Rows from block 4 of the encoder, named by matrix and row number. Rows with one number belong to one neuron. Each number is 500 + 40 x the weight over the matrix's rms, rounded and kept within 0 to 999. All counts start at 0. Numbers have three digits each.
# fc1: MLP up (encoder.blocks.4.mlp.fc1.weight, 576x192), inputs 96-191
# fc2: MLP down (encoder.blocks.4.mlp.fc2.weight, 192x576, transposed), outputs 96-191
fc1.280:479383447437528544504477479525548570531502573524514517537505545576477514522532534495552469494486498521444516510477486449502488511507471498520507502509530537456515415470470475461404517532492507519555494544513487489450493457550408496480495458449475490530522441492561470411553558447527494534
fc2.280:498536506546584479529470459496505473544510509566476476526519510460544431477551439492487606504481433463556586485523512483488576560468527603488491461488457531527483494494492460528498532507496529508497471512465432456472535517513481542461515554496500543503545484515479504534466504437529578520
fc1.281:477525492542473506535486474456434432512509555512464455494473439598519557530482517446483462534487502435520462544516512519545544548479482531478531455500426487561516494517401538493568527482536529463515552482515485486463453524481521458515482478547515497507510533489474462450507487447435505505
fc2.281:544513472429542485486531544495478444497503482537488534470469546436461504489524502459500443502461522440508528534524519466485461549480478522473521503512462498603491516472566501472509502459587552501498457456521459498522499528571512567444486409485451469508547568499446529492451490478503399547
fc1.282:462529500529460470506492459492480541468494517505508523496513536445486514509481474509452479467490523508513474487469458508492523513467497473478485475470496495574538468512498500529477477507491512494529471502487484529516509563533514557484485537476494496477502512462473478531567498493482517502
fc2.282:504505492562460532508480474550516481531553535531496475474467481494533481517463489458515519539532465518510442544548546496544493438556500519451509492492518540493527501531524488510521517468462510446543509477478466530444447544538469472478469513558493513493536479457485507482493447451469474495
fc1.283:493520522491521494440574483496545526548569451470533476554446511423417498532495571482431454572477458552423556495479499407503449546563437516485501490520463476466415535454466509465435478448540510488505525536507531457542484584480505512497511471553440447451525477526461471463498476417576478504
fc2.283:453416526502490469472522521501449537484450493592449428443527538462470460502501477542490470423482518440491429543488518527507523509479486490513510478506535460489481483450542503528454511446546440451465499473493465527452473404565502481539551594468546503551495522535482516515538568450404550429
fc1.284:503502520509486529471495482500531477486494503485506527501523490495507508499472521478518504519511496492490495508482497481468512475533504488499492513472506497491491504494490485491491498503509497500485507488507496531492493495481508499467515514529486513505503523498486521503510501488511498481
fc2.284:527544505488512517481504491508470494516518516468515487483508489507529501498467538534508459506500504480514495522500481499482462523475487540448471473534454474540535499448476524509503456503507522487515500506499461495510523471505499501470508495495468487471453526530513503480459468523495487492
fc1.285:552506443522591549528475467473444508455415481451357533532477519535534628452533466511492515501419606517515611556434522521560525508474474512477542486465502619538466500499443476475448479529513521461470496515467480488557596483373561456563562447558550558549615466452521503586563589464414492578
fc2.285:579497531552467595450462534560579582460417517513566427495543555470511512584536452534464472511489470479568468563439517537494509439549500489475405534509486394459429471451560517539441530519437536391476508478434398472487491467421505482609458499496499483506560447447521532557515488509468504631
fc1.286:495479496509498512516526515505514504501502514505469499508503523497539521509517504507527497497478538484492513500487525514499521506507511514523516501509507509516490531521501495506494485521495503495480490497501507479500510524483520485504492486508470496504476501480484525505495502502489498479
fc2.286:486525484509490494488518468481489506477519509479504510479492509523521534489473505535508466510488518501474498517507482439494502517510537515501481502550489502505521476489531480508505485486519518514513530489486521469514517498521491455445476514515494472469521533459502485507507489521481488509
fc1.287:511551498514571507502431463482489521495449503471476545547499450541496449492509464591480526514470472483491472499454518530532540499490489510524541482490557492510444463487502431555518437538522529500511465512538492490485515480528486485501564480444493466522451484461491503523414527466517519529
fc2.287:468500511470496517532505501521513465447482545460504465473523536502502503485468510472566489509483543453492518461504513538512523525524527503489464415495475516478489474436439482540452480492496515462516484551500503485490527506473485515495462499535480491477412465476525478477520461491508486492
fc1.288:487491476479521518498500509492520521470509510499509516500543503515498504473505510516504518481510509486503544500520498494512477509480524532444518490499521507516465524497497496520486502505472506502482497488498509490497479508504511487527443534546493524459500492537478480519522512542487491497
fc2.288:507538485489490522524535468489517473496504490499484484512521468500481512458473520505479479502492483483494497537541479530527457514507487551492531489492544511474489511506546475525500494512523529543520498503506537515518572549466521522508477529473466489462544547507452517491505545482498492513
fc1.289:527547512512478516478527541577446372563569510494556479464511583553505431488494274458471447519448539489453522567550539483495516505489565619589523607529461503471488511530615486527496484588478462506455463572558518500529555605459429483578510490551479590584458456584401541567441395487557415499
fc2.289:507452537536584540535468527459493486535444547455550583522463526494472546538528551485491528548502411484582464453488529500452481451507546536540421460548543484475449528512476487498500496591550522510534511492438432473509424433484489500497563506485457449494480456606536500433439491464493459515
fc1.290:510535453483478530471469569427504557538555503557491520486399477493512470473570453530580468587546446493531520453474523539531506454491527540508479517427488389455514492584575459483520469448455538448492479533488477427537496492533429527476505472504440439458437537436402433498535482552481584526
fc2.290:516510467571500494489509568558458538466480520410520425530536540423539467546490476414482486487533506504531441548517541491501597474543459522538482595400460459475452519513499573547444546546447547486485490463535552501527503451520526400511492579451529450469534521529488463474516491509452404552
fc1.291:483610544486485491499443492522470514566416465524425548432525492518525520476566505456491357395426539567441484485427489462558533473475493538464537481510644463541462509464562475508458481510472414578523495412450521489525486482605508502503547510534473493443529440477546488466478505538442507506
fc2.291:474429415583483549476523497495524478462465545450512493503461488553495484480443478431474438467441493544547552547476574520492471513559485493494468551616440497507568526579539466552573620554488453488486527485540521481492447464489552480527532508454517458565499433497463447579494416511498466551
fc1.292:560508498457413457525552523535501513513483521489449562508529489485501506505401497564532529426424474415496483491423468485437579516475479511618491505454497571478530491507509407512546533530564410534489490446465572460476507442502624406516446485448440494493499609527395505378491642550508500596
fc2.292:471510470527537449380557383576515495574538454354545591497513516367521495510563567555377604460516495477554425481508560489481503474543449414476439483541554455431490379493484586498529445538540525530468447575510512550610455446348502622484488454472459471490561464502447556495533487456493475502
fc1.293:480465451517524540464484550513536463500445523524501499487493471492493510501522471498509518502459460496460509505523491546515515496507481454491508482525532539448470502496490522470476494511458534512474523475517507503608477502557460493492494493497513542477440560506462496535491458526500500466
fc2.293:466511479494474576479488519509474447485492466485499424463470503492492532478525500494489452503512521457503472508508473574517521515507501499474530435507513439473528518525576474500511486480482501479535540495488478508457498447501513543481490484545476497474504533515515457523507546501517523508
fc1.294:513523520515512485527491505496505487455492501503514504487462504503498493501478490477457495485487527506465485506488466520497523497494514494515496541468519519530504503475505499530519512495498515494524469517506525493511521499471521486482515538513495475512478481497491513501493471483527509492
fc2.294:523500486535524511476472493489502488522507516493476504502504525513493536520498497527485479490482494511481494521528488487490507499487525506495498447487497484484494497537451476484461506480540505499517502496528473484544499541489510494468498519502514485490501502520456489471519525548460503471
fc1.295:478461475516567537562577521478500526524505566493482557449498500568469581494453490443453485434441480416495495510374484515443473547454470447504433606567446575502462463558465515428529455572518492551479444564524519489448563430438465411569505545462476477525478499536526473437517470496425530530
fc2.295:599475412465484482444518578485536407482492518479512562543576492381510425474571470526509480455635495477498497502545539604509533510527431591490451506485528514419579411436523511574525552468475484522462468424496575618529413476494495527466450527488536402495512456480554548479484585504457452542
fc1.296:547528473493527501513536503486575520575518455426578492596503529431515563451459525509477500595545500491511541517517465467444505427456527466458454417459521529583528456515608487525425496544476517549535575568453468496397504588504497534557399473470469547493504475439524511568534532478439516481
fc2.296:488404508466446535469581506518526558488455536515462589435421483505430508522490499538517539477497547541497515590505397494425481503489495465465443557397480476579479540557506510455559460389429530560521473433450469453487496488592456469485500453483486521577520440449537466469335429532582534515
fc1.297:546533437462545600526478448501495494483477522508514449517563465398490545462567504496563512450496467472571461557493578530557506462475546381537491397537537465467499454571605385515522567419496451496406515456465485461528522504476537547610553513533462529547486445515594664563569532515463526473
fc2.297:528489559444518530409527521554542506526466545478555518531521405495455405517568499570493583532487499486561476442459568546520490542523493460472414436494464583439416500454444545481489584518385452494507511586528577508499595548575429499504445533472493512524550454409449468523500497457505555512
fc1.298:506511524530519461493438513476540478511530376483574558456574500540474476570562488458551479411480532412501542500549444417445590519588561479485517502522529513489437538454516544533526515419367525528484497474507469536513511562517537531423476495459528441443556424488488531540508535423513451512
fc2.298:531501438586571548507375565407538387471485479574503544492472446518443572510550436438525434557517534522486547545398461421524492482531532405498515587405518441561460482470443523523466483501494591511510404491422480440466542456529439456600497502475597465460502528428482555545479496558482448462
fc1.299:533490476584546490537494479542548516464413481521525484475536534480562422415462562465486464476489439504560508674423484389557549379516575513518514525514495479547564560562463516528508450473579521446460460531482493461460463490500466520489449480405476565532501531636553478502436579542476596551
fc2.299:458518547519554427542648529556439593560521664466498540493520497546437543468523640472495572610535476421415553405469524514596473593487346625573550559504579508480587546390421477466550491534432544501474494533473602516514529476507549458515432483637500618565473539449564512434454397428534452499
fc1.300:536490504489501523476445469445552540478481507499507541499497577468493495457495455494463522482462538451509461543551467506474561462530507517453563473540517519485527448443462508509551512481476519536497504477524518497516468565521479538493493581519533525492485482430489478529525483543441530479
fc2.300:441519536477477546523558536531517505479502492501489510471542497505438489469457544525488497514504558519480491486538554528511540426497510484523468544456490576461486520521464459505525508515473555457525497531458490494466523493506492484513480473520495507461472522502475507519474510427530511502
fc1.301:609583473505514502577557510445547546529479501460503512484485473514420507495535538494451448543460415533553450468528566547596476465449503478489549465476512477403453433439466458519569511556471470607434571494469483491503550521436497512441522484579543538551440492500447434495415438493490434499
fc2.301:509499538501540559538611565563533514445440543505587481573499551533498485485547440380495523487504576455546491490473515411440560484464492484545576572476520568579575511468512488465544424486411478513464516528535511544551602547559573654515511374467540529503480499509527574456631515444586451446
fc1.302:520387475525555517485523462560507486484495509479504536474510525483419484490482489491519512460423466494513437498418542608448570513542503406476447458559523464507557535569556483539542536458470478660427554508495603527536505500503430511442378458585520527464463497499585526487476415449485562457
fc2.302:469520494525529438485531453539508593490552533511490484486471479529446577560549447439427536456486594562513491391442476517570524551538483458500483454580574417496506570500483459548462516435501495436442439524454557550497517541532551461411454468490566507527516521508582494463519529516443509508
fc1.303:554461525550541480439556496518531533464470453505503491502508535495546562490534505463493492554485516570531557493539552490497535503514539483536519553498497481480542548500567479490524467489466552530475497491505541448530502492476482533496543518527503516478499547493569515541491470543477510489
fc2.303:564463475513506411554518548498461516467482527490491515472549477517464489518518477515520489486472506488504534477464465545502514510441443531556577489494508474462414494482449517547435499470518488557481486524482498516543525521509486497485559463503481510540488462520491502479517443483521479472
fc1.304:485493490528503510504527525490522513496475477501500528527520488510497498506512479491522475505484508508485510510517514502508502450496519462486491490487511440488518512511466504524511522513478522496516486502500481493513492479486491482509479521476502520491485514449484504504509506513490507520
fc2.304:517535489484481535503462479501503472507525557519529484484502500504497478534466473474512522505533511492475502499482477477457477544525502518498471484501509539450498525500506496487471485505502519520492487476532528527476500501480495532461526481530506499488488496539508473506534514488495486474
fc1.305:432567538457532596495470589492559445479458421506523459546516517508598531527592498478489551499491471505551510566480487484560574495489436470472423567423491464506552541514526392470404537451451532449451495496448502540451544485501454524500463587467470447482428470421469468547531582458388537611
fc2.305:479433485478440532517539516443543566475371419533483440492470402490517487453505578390586520588590515495440464522482580546543534509490520440507457504506496456486431438523557500493557462485492503497479445537522556489536529544456568521433534468478533475471468471524468499549600510541481573476
fc1.306:507476466491508537468491505537473517520485449499511503468557495570549487461561482485513476516506498515494504503510506492530453528529615518469450472505568491447476553484487483482494513459490538523522487488553527482530458450514521545538497495582497538501522516493473501537538505465496471506
fc2.306:490490533507439450526493450524514545490488537504451446571437456452490498461509450489461564502493431515531476481527528485472486509486473502498521509488510455477562529486519457543479502495507504522542547489413517513507536497512520512512462529490530470479523571539515515488498481539505533530
fc1.307:518404472587440537506489461409478546529550591497368491469486473515444508455506565487550420525527517532535577468547503635415497461471532485540576476502467531483522506553476505508466461498464565466507548560548555467483493440481492539550525471541519500468489543480441498577556552515439489477
fc2.307:493478601456554488538406481481564504429489484439495508480442525499524481572528510507542554483421513451532437602483520458545540581516419541437533567525520497511488570412472550527521406425541490554480479531534519544377505429477520543466431450549495486432566512471409521443455451503572439563
fc1.308:540497504588511496472488553549511460483504546480508529475478487490499503536484447497511472577484496473529534462550521505514465452488528540552532503487453454483514498560480537506481492458537504504454582539475435463516463504501532465416510526409490498534477521502481519476462491515480473522
fc2.308:505488485467503544485443490526583445501501500483549496450545525519488519521486518527455539540456520537490483540482521462577485514506542482525419491502563495527524446489531453459478467470517491552470516537497573479486506496538497485496539487516500497554478486502536533471563475473530448504
fc1.309:423532489488550547492551546457505475447544435434500508545521483494578414516557480512534528441584475487490515510485490513515417457584505462441519526459560546463532541512492426537522490471525560468506537488567438527450490513461514509472531513501500515465507514419500578570568493463493500477
fc2.309:536493443514462456478497513496476547454510535494539530489476481560465471450465523441492454535487541533449452480529521538450500483472485532497561479573504483478534455527515532469454486510480498527506440508520487509474539535545541539490490472534481462506412500565491498473549555493528454521
fc1.310:454561456441497541577428462537531379478501463477368445441528556576476470460496487526544406502491536467496585471407515588716502605483528544450565446495548457447450476458469557479501446523531510517642426465532517494534540459467560475462540530505511482481515514427435510511509530548429493502
fc2.310:464515481459486544556530531467473596557483563449483485493523582522523425556434568413474384596523470482633477535520550421493457479587500512438456507476508478555446496491553507430431543510435470484486468528478554436435589572495462502528436548564523523623519479458589537458511510420519559503
fc1.311:527441425455455448434535483486472519478535447426548502423584525471484476475508501503531463404493471507541566497517426558563440503525555506487587464511492374475592522526456413548416461462450523614494588506440539501575434494450468434526568429585469496428509489553530464451451451502529522494
fc2.311:523530436459495447480476496477564533525516501415421492578467393563500609599486541503497526462477519470481514443545535552536446539505381467520451507497512464521458521533524570503506437503488550396487362572605531523498575562545538467424458488402524514513523483439432485512522533541485568515
fc1.312:479558382509512464469521459517521465451470453475468460528471568478466528474493520492507512466561476441519543483533446488477467564444574531474485484464563492548523492503455497538460515444487492496471499498533532451438482553529565437458503532476526484488514512534463426479476543560498524484
fc2.312:583503539463575520542541487517505470589532547491535496458461417529541454480534474519486551546469460502552502547464527537522496548517533521530548530521469555444487517444452533474477520444487459534538503489497436535518485519495540549487474473526427480503480481571507493505498483478539528468
fc1.313:501569494487511474459518519498473493450472468475485545489542538495467505440484516546475451457565507462478531485476491475493491503516448494493504458542503478492524502480506486480474508464455565559461490505507502522482452477458459448492530538500500511471486499507546520519475519520514505519
fc2.313:518513509507476453535496523507506476500522481510465496561499475474474508515501565521488502506519535483462514445471516496456529518496462512485506514470488474468469488527597534495466518485534468533517472484482501520501515523509543495515481524489427488520494525512534518485524519447508515473
fc1.314:522434428541588560626421473446484459573474462399425471568449538450495511494438476528504500550532525518502499511560451453472538528580499477533490387531531444527478475478476493556488473436579460513476504528430447495475568517534514433494446477502504590477587501498495551423579493509534487590
fc2.314:391458516495470439473525433496608618521574490535588468519424465522511455411491464366445485484508482473518385480564561541481507475499517463464548436487430512535469436391586533538577392435515418603508475553504446512502460491551436522436543494459558458551455483514549464456394505475502540505
fc1.315:464450445494516518433480462515496534599516532494468538493506498457478550476502498473534477511532492572483546512443435467568539510422531559520542564582582471477460503490554492435452540502532528509432492582517472537504560414548490450519503567516450511428531529457481436544414497497462467478
fc2.315:490546450540470499623463570461506477512423524483463440452521513573494493485496511403499558397531545498514451445472495570493543492461486436470483435532506521532544450415542457555548536498507518465537439474400497445529522557466475472492490542489472488518490534549459553529538498493486512535
fc1.316:566358389604496572503455541593470483556534520446496502504510595415531534523448508548563506501525494519489494536472460511521517525448463490650425443441490498509486490472583535606583490474419501378562523541509530461540501489574640490543492515480437407608381557497505462517516566488448565470
fc2.316:592485599339488484491458554602429443461455575483534531610465575374469564502515502438531520495553534473498494422569468576425484665461519487497523418447503534606543505484439565477520479545487385531442409578570481517480471534578549585618445480595548535588463538442526510544434417378529483429
fc1.317:477464475499473534525535509512480507497515496494553551479538498507461484516458463502503524536490510500458507545535490540513455520509496468522481496502484504486505497505492479516472473495455492515520494516459489555472522539536491501477485514508457498508463501509514526511465504507510485501
fc2.317:468537481505477483457467477484473489523521483493499501527568521512519507491473514546507497498515521520485513483486505466497521493505528520509530461499488505506461538498467472497488499491543489465506513479482525480538489495469451526490512437491495545494500498452546525515488456481500484517
fc1.318:509531485535505481475541501467516482483517491505476505503566484510458546516507496524481525523542469555518472483496487504523498485500474481466531556489472487493481480521471525474486466514508468508467469437510535492502484522496487499505505510515470500519498555479475509483509463563500524542
fc2.318:511494520521491398494457479526491475535466451540516458463492538476499451480502492515527474484455519499475539482519484537464484505505497478480520458499445577469560554466480456508472500475514531477537538520479514555459510484475474519470459490510502423451435511551480473515529490497479529493
fc1.319:489431562540524542537503487485480528481571573499519435513442435474458462447539531479521507525497507471509455543529468549497485551503515524462480485557521521468511519456523461490480465530520538485512554488550509507472482423515503508503455465507464526465484456457523499479518519531573476462
fc2.319:557475457543553518437479464493535497517446466483525510492524509488499484487476480486611482527497545469486519530499473558472520451542497523476523506499513494494515457503497562504525490489428480461536438479551503514507452501468449505503449455497522513463519521509491532497460558542488503405
fc1.320:488528442402527510517429460477400502377442450524466446551469516576467517555613485434504485423502484593525544489465576508544505611527478518460477486481402501486488502423564481501494516588503557534515538516490463532445560409543481434544457468481481401448472527435513571469439475595479514483
fc2.320:457445524489530534447490509507511503509432541486463551463550594482541491522462517455515438477511548529445517454471547510477509490472501539513563547536511495524491505468488540586530519527546528557456462457515593504601477510564511562489512537516590419501572514389507473566516433499523486576
fc1.321:515520511459536457492475452509365508489552491501552450566498528482516516468588498471419498482511488502517438484451461516524449510539492479402422493510516421549530459533530464433559458506512515473525477451537576452416460515460515460503510521545507576485489528454514540497440495467427499515
fc2.321:557501517530533435470536491480533476537464540487471484498521493493540502462585483484559512487546517467514475564606575442476488472533515388499580571527440479505500511492541476532550482440473539463443411548494433535542489492542415568497485453457527499497499420444543510551511464541566491417
fc1.322:545495531451514452413478499455503475569534416528494546505471530525528497516408471462489499473476499439494491478552437512497506489482549397490465530498571497533440571464467505468581499463466524508482509468476477527521492542511477528455571487530512532488516522564478442550531495549495447472
fc2.322:514485508470510498513526498562526487468511500497495487529503503501520489550561505487512537554476570511535540437489484463478518489451524456505492543517466418492448487465476429489505542526542512485552494486482532457528508453530483529505524442473576501454473455484481452480475446516489511552
fc1.323:524492509506473564561459492442535490464560479474442470567480472536449486456496552514500385413474507552455504516526486456444492486572498541571564529520457492413491500508486571508404451499474599521493588513518534537357476479466483480554535493533478487446523537477453572482461515486487594592
fc2.323:482531538422483486445445522506519536492484457497551600503521444479546475532494510510470445512422521547511432462408521508540456450507463500355422512564614459470519478458452470473549505502414511493501472499479536472592507490504557568469536470566492449495528533507519427460559503523521430499
fc1.324:480471500529537535535500514524507498580558467534534490469533557526451412478495490469605501501535537512456479531523469539518510479541522514533486533519542475463478509452533490503528490516508470497458489494515478530482537518490487463539529497514470457484538510544514533539483488480511437554
fc2.324:518549428501486458497498518512395488436455512489496486465453541448534530472451462507485524505521524452510499533472579471463490404525510513549530535510508510554484524504503538451494539478506536504529564452489491507458534501529514479498503438531476511492491499481443514466498499500509473453
fc1.325:538484496405519562394493597476470544553461454463535527486497548535486573548478484482559527400520542464493493508433401538524486561499537409464506510496518461496486503440475497532474438484495495517535529481437509467422551506505563487465414459569477517472493467505460566451538528481458503520
fc2.325:444502553504543540469512481518503463527534558491500489568494500475531530543497480484479495534544478559434479443494437492454534560471462521457480506498521497542536496487554525471547615474582569523491559451483544477488483537505458609497480513537495589497470477542528456419454436470453488541
fc1.326:513460542471500520493487502465506456460547488485520468529479502506563491498487526442503438508495523487532480521455466463482482479495515489472498506440418547539565475484414448483501480554461519527488488435461502534502466499528464471514507483485522501493440494527488493499443493477479463531
fc2.326:508590455466503453509488513423493480451512527559513492476488537515477524507537495440475500605491535455482424506517522510509461452495507520478447501522518556555555528475542458478478497467545502468493530471520513477506487501442410459524448510515475544493470544474474468492446440508484467551
fc1.327:495467487458526496466517573477405487560514426473505550539530489474601507472482454571454450484418454511439419400500473362437531544513463545510549449493550551580499487395568516540655486557590455463501517480469422477505476533481543475476506477586418402474434499536425458522587502432428475503
fc2.327:471437551574564565464582501450544447440505446526529424438586469541485497469494464533499499567544456466508546434497614465556592548538525619487533414543546537479566483470514528455486513499457528532488506463506607611481485539443523532454544415439550455571574540459521432490559429524451489469
fc1.328:493485502467487465537500499469517490489460500527463533491481492508543456518523476507492502508480527505455529479492471483485514520545549520485477490530497496532505501491459475481511470507541539521470528503477507507522502494450534457515485530524489533470480524513541492497543509487460492520
fc2.328:515477540477490498498519464505490513467535516521550532508537487470453512486467508475516558502478491451505497555495463501456497470458502519505493493481481537479531522539505490533478481472485474513540508512529479487461496541494518536484460478475460540442519491522448528480457502485469527494
fc1.329:455501504501505548507501484537485476540531451471467528529518475461529461472535496460458473507503489499469469485537538479507480443468511479540484476498480500506470464503469452490512483548538461450532496508483527466468486543515506498441557482482493490512462517496509475493471518530507511554
fc2.329:504510520480485466494484532487515481518497543558491526467507530517512541515566543434541541503534501509509496512447503446571505490535500491459498537491549528462560577469480467505507503497547527552495536482461497474506515458519496503506463501540558516484474484497480499502519501495513489436
fc1.330:531564481478504542490480440434506495485453527494517492492504501471497508516474508527519501457544464490480487480467449488493492561516507512472525528516529476440480505536443480511518492511522486514504511530487526508476531492435503511489489493534459544535490540525495524505558518551519499479
fc2.330:513558496538498491485451481491480492489485486541521488483510499512504579521453531488505510494483518490494532524524490495472508513502512498507482491518466537492497521491518444502497475490491517561504497520535507523511525514497508470518555502527469552466490512506489472514474490548502484495
fc1.331:541540465531502491449452580448515507511427433554432438533562488470565524525456477537554449454485443515529546560499502504559438468551502540463479482404527450459427511399541414453504573379580512487534426540557500516502530578495513536512513597563453407643498456532409515465521545479451505448
fc2.331:452413530556548463540491396437495543599553518485490414501459412522470458471468510467435468490631498525523543568487515546574521531474549522501425538527484452446483479583514475545559462446548489416563506526462499482465494569441502526474499508447524507490532498487564461419546486509448449457
fc1.332:508541467514484468530522536513536527471477496492486490481542517512448477506473500533578524501512484455517482533509495488467522471500529536507500513487483497487490477513562466472447506525547496520545505541491509450540484494513453470510525511495505481519520492478531586504519512515498545507
fc2.332:501511488488501508488527482487434471538513549505507479538483522539515469511566512505517461472537511497444488504442510508487529490532486535524541499497453476507493490503497496488536470520482497466530521514483480510510512557517563542533498535519484478515475530501512496490489520503527517530
fc1.333:493550418494506471504538488507540496497506497552509564459487547546495539416540550519476437545575511367541484449515516519492548526494602429579489589556484542496496510521434419462566489518523494549490438540482503501434523517556523540543457580497488392540550544576512517510502498574496409511
fc2.333:428523527429508392557510429529572462567541526527429561529635505654517451441512472459548436589492425515401600475591475446467465450489460528544595491508476534400520500565522637510465507538464479420533462579546452630418497460523455614553390455608556515457525578514566567508521569521507480517
fc1.334:560527541474532493506526521480502471515581479508524502482540486500508492435519443487476443411531537445547482481553526493472507545464521514515559527491576512451544491566474538493497515464491452527494575496469585504526480482503542499522539474470470518503522482519566543518517466529535553475
fc2.334:490426463471511522496591493504443440486470550484449487487465527510473508476489515518506498476533487472497401514455509520427469476433528494508462565510539486503468436491505475525549501456510531486541506522473486474462485492543512581463540513542535452589554514554540471461417518499495520480
fc1.335:525470389528457447423503463532459468522457464497513516462550544562520559499494561454466529451488449498545563560514443484465551462524515464478517525490516535529459495470534524515577489498468535525510511476564522536539534549537503473495519450560413481467519540550486464519534497523505481508
fc2.335:461526527504487536540507460531457544475512475474491510560487490444470476507548505523437478515447515490501489518509521528525448479496516502578450534479488468512548505494538478443439517425473505478514480456512469468479630498532453519507522515504550556527503504499508517549476500455526541517
fc1.336:532509516515562549482481482575533491517538517509499445576500510499524459455487452480548547571493552442430474543441513473457544496530534455540557512509551482507469521540495439516478481494509477456442487559561500423494523505561424512531515487434489537501483588513460557474437436421512440551
fc2.336:507444548506557567458518495493532483514468481402574571519397505512460535547399479485538469521477498473490547506548513484487558517496506532515513480481563471519551511523601527429488413461497508472539443429515524510511491475466504545509483496480501553541441467480481547478458542511471419612
fc1.337:523592551480443554573436476555593602563434458478494538461516566494470509513521498564522441523452502461491473486477524534506497450410517483459496459606499517453547538502534510507502466502512570486398583547506560424570507530553379527552462569501499544453517437413527532569489479465391465582
fc2.337:520513553479524510551506479481516506507513546510447488535561514518560518524433517505529418378489452546499608464522583510491607501478538544481530536465521552547523553489558532508519541451567476590485545517581491425473598575524509428439533452357477493533514500536507389479492481554469450567
fc1.338:453549455553475519532557482468573493440516502540543454447544512469531493488517468550499472502415455561481454451515605552536400541440489510501476494576492469509590521509486523512525498576475541547464479489501535524541505488503510544510474512542410464498487433440489493457408464402512561513
fc2.338:453556557496521515563572495542554485487509461493508535542500510535517493502481508509510528469486516545468573512548450506483530523511481485488580512438459541542541437482524485497537494562491440539398474465474549479532487538548465592510513464517503536518483547424501472485441453527531495476
fc1.339:481414508563528524523512498484477534432447552499510466482542488554511548459449448455532573499438530492451447454498466512519517458505499571529506474516452515524545519478426500485531486468482507505480473511533569506617511479487480550510485498476548529549484535571422453485591469589490497488
fc2.339:476534511482555465491473509494510416522484459506474566539533570539530484437517458490439461510528524472522560529511480514461499521504493414466482508528570571500455485479535494530485449453581549566510465560515488503463478480493460557444495502475480551492502581450549557501470503601535499513
fc1.340:493496510491511490511477478485498498476494498489494499504492502515501493497497508487498499500489501493494501498506493504500497504491513495497506496506512503507492509501495499508511488499487507501513484505501499508504496510491498501499501491507493506501486498494500522505504493497500502502
fc2.340:519493491477510526516506496451515531506498481486449496564521496508446502530458490522514457473491530508492498493498518510496506526522459533447508493512527510480555481510521455482486516482503499513487526507509479501498564522464529489481494505523478477502504536506504463484521490486513468534
fc1.341:494506488559555486452431509557520539442443553506525493504552495490421453417521448483552477469493474524523508533498419474461498419458474514460454479496529480476514569535489510483434431476435442468474561481595497498453534485554502470542489466506507560467544491447499535507496454532557503534
fc2.341:465498476491511517563502513469521425513490497513519547448501423486468527446475564480498434464517500528517494480483496528516503468475517497484430521471498555499501492539497506530520413532422530460462519522492501487512491436523585446471457456435503517513446524503513443499496485560467469477
fc1.342:477480545515523494464465507535511456482582564544436489497526438467542567551521490539447497533516543431498522475460594542493441450487553492575476448519491487501500517448486448477552538510483548498447493498529420499473510474478520488528495504522450491500471540521525540421469455548530434473
fc2.342:535566466486528467471461579475463513492477490503539455493489522588544449501466616500518441515500491463449482586465555471541428559437496545433480487509570552508481500534551513467485475548446522492495475596486517496632543545540480477527527523585452435476523545507469456485501553486483560490
fc1.343:479550539451572512521481426440504497434437508512511514504505514484465510465516484479508567519521558523522561479470418494510472457502563551496543444471539487472496445500522494483558513399499489511545543537510512501463522515525498451483516551509518440500481532523513472584530535506496559561
fc2.343:448531497461512501542545514546510479533493436454467493503510550534491457479493518543486448513491495468465472508522480462493503447448514512486458499473453466511479519565430518515529562479486504453492465451529474517472529479502532496447455492514494458531532507488504498501502497505447513462
fc1.344:531607467524511455472446519420457461532493458461543668530615473583393526492467509514409476472558553518467573462474448583471503559625488477426557518472451528564464534562558495477539455467506504549453456542497492561494470451541555434461414535490448514505421517557488500571470462490407517478
fc2.344:470433500564514444407476554494491480530490456510531478509457503545474513546560442548507581521461486521523449540510534530452448450490580523530519492471455511469500535524498510518484475451482554426436523389481528478555531387528478506573518534455544443502463562502529511505519539396489498475
fc1.345:460459475536606469428444583510569460494493522449524471559519514400505488502463479473533471451459462436484458517489523540495524472431479545522448538501489496461462507456570420552524515509458480487454506512440477483487518548521485537497486495507460448443573488456539504483485497478438480496
fc2.345:545517523418433477564569512594483471419498493539459444495554496541499512560589543519525551502520494593580494587506579494553423555499573490459504460460541519529576540487505460491531468538486513434476511429595492543514508515481433472516462488541566509444512520449498497458547622520509428458
fc1.346:458504491457528487558551453456483503508486619473435528460479493494495498505542525526546457479510444451454446540496447471560479503462539455522541454584507524499499551571513393476503481532552492452521528484477544442480473543587568510554492490482469462582495565539453505447456505524405472486
fc2.346:584449433573503467547528408525523512594472496520474494521449480419503474449545498529543584502488466590405457454490432514534422529425475465488520390445504556507565454485560527518467513539428528509515475446452441528559482598573435508557577465516474540488548514484521477448512466409414494496
fc1.347:577511565510583520497555461525477474529441619453490537503524443468464491512521490484529518498558548515458511429461434496560450552448567436539485532523553511466563512545510433477444447518515482516526553501501514526480446481478507558495527436556460510566413459524447563523476543537471482604
fc2.347:550538488493496501530551439519521455550492490541472492536531472480553399438514430566563501456478473571475502582482459531514421503463464523460490415443476596528448421594547413462495508563422477466512504542526390495484481539483550435578474579533471581570557509421503511523567523451543560554
fc1.348:591590556488469451503442525461540524502435465533360473445480532546493550477476506548501527558456483556454588485527469525539499510555529526453454554485519483431479558464545446532506463419459516535430392448493353568537595509493505473458516543437444481480454472482446387493481524498491480526
fc2.348:481563538574545470492497498381492543473407507419541499442564486514455511499488478451530489504496472562505588507489562466578521597552593524499458542558454410451460389506528554482560500560498486445499497506525461517514523532440466492509521524419492504550463533475524495532501508479452459533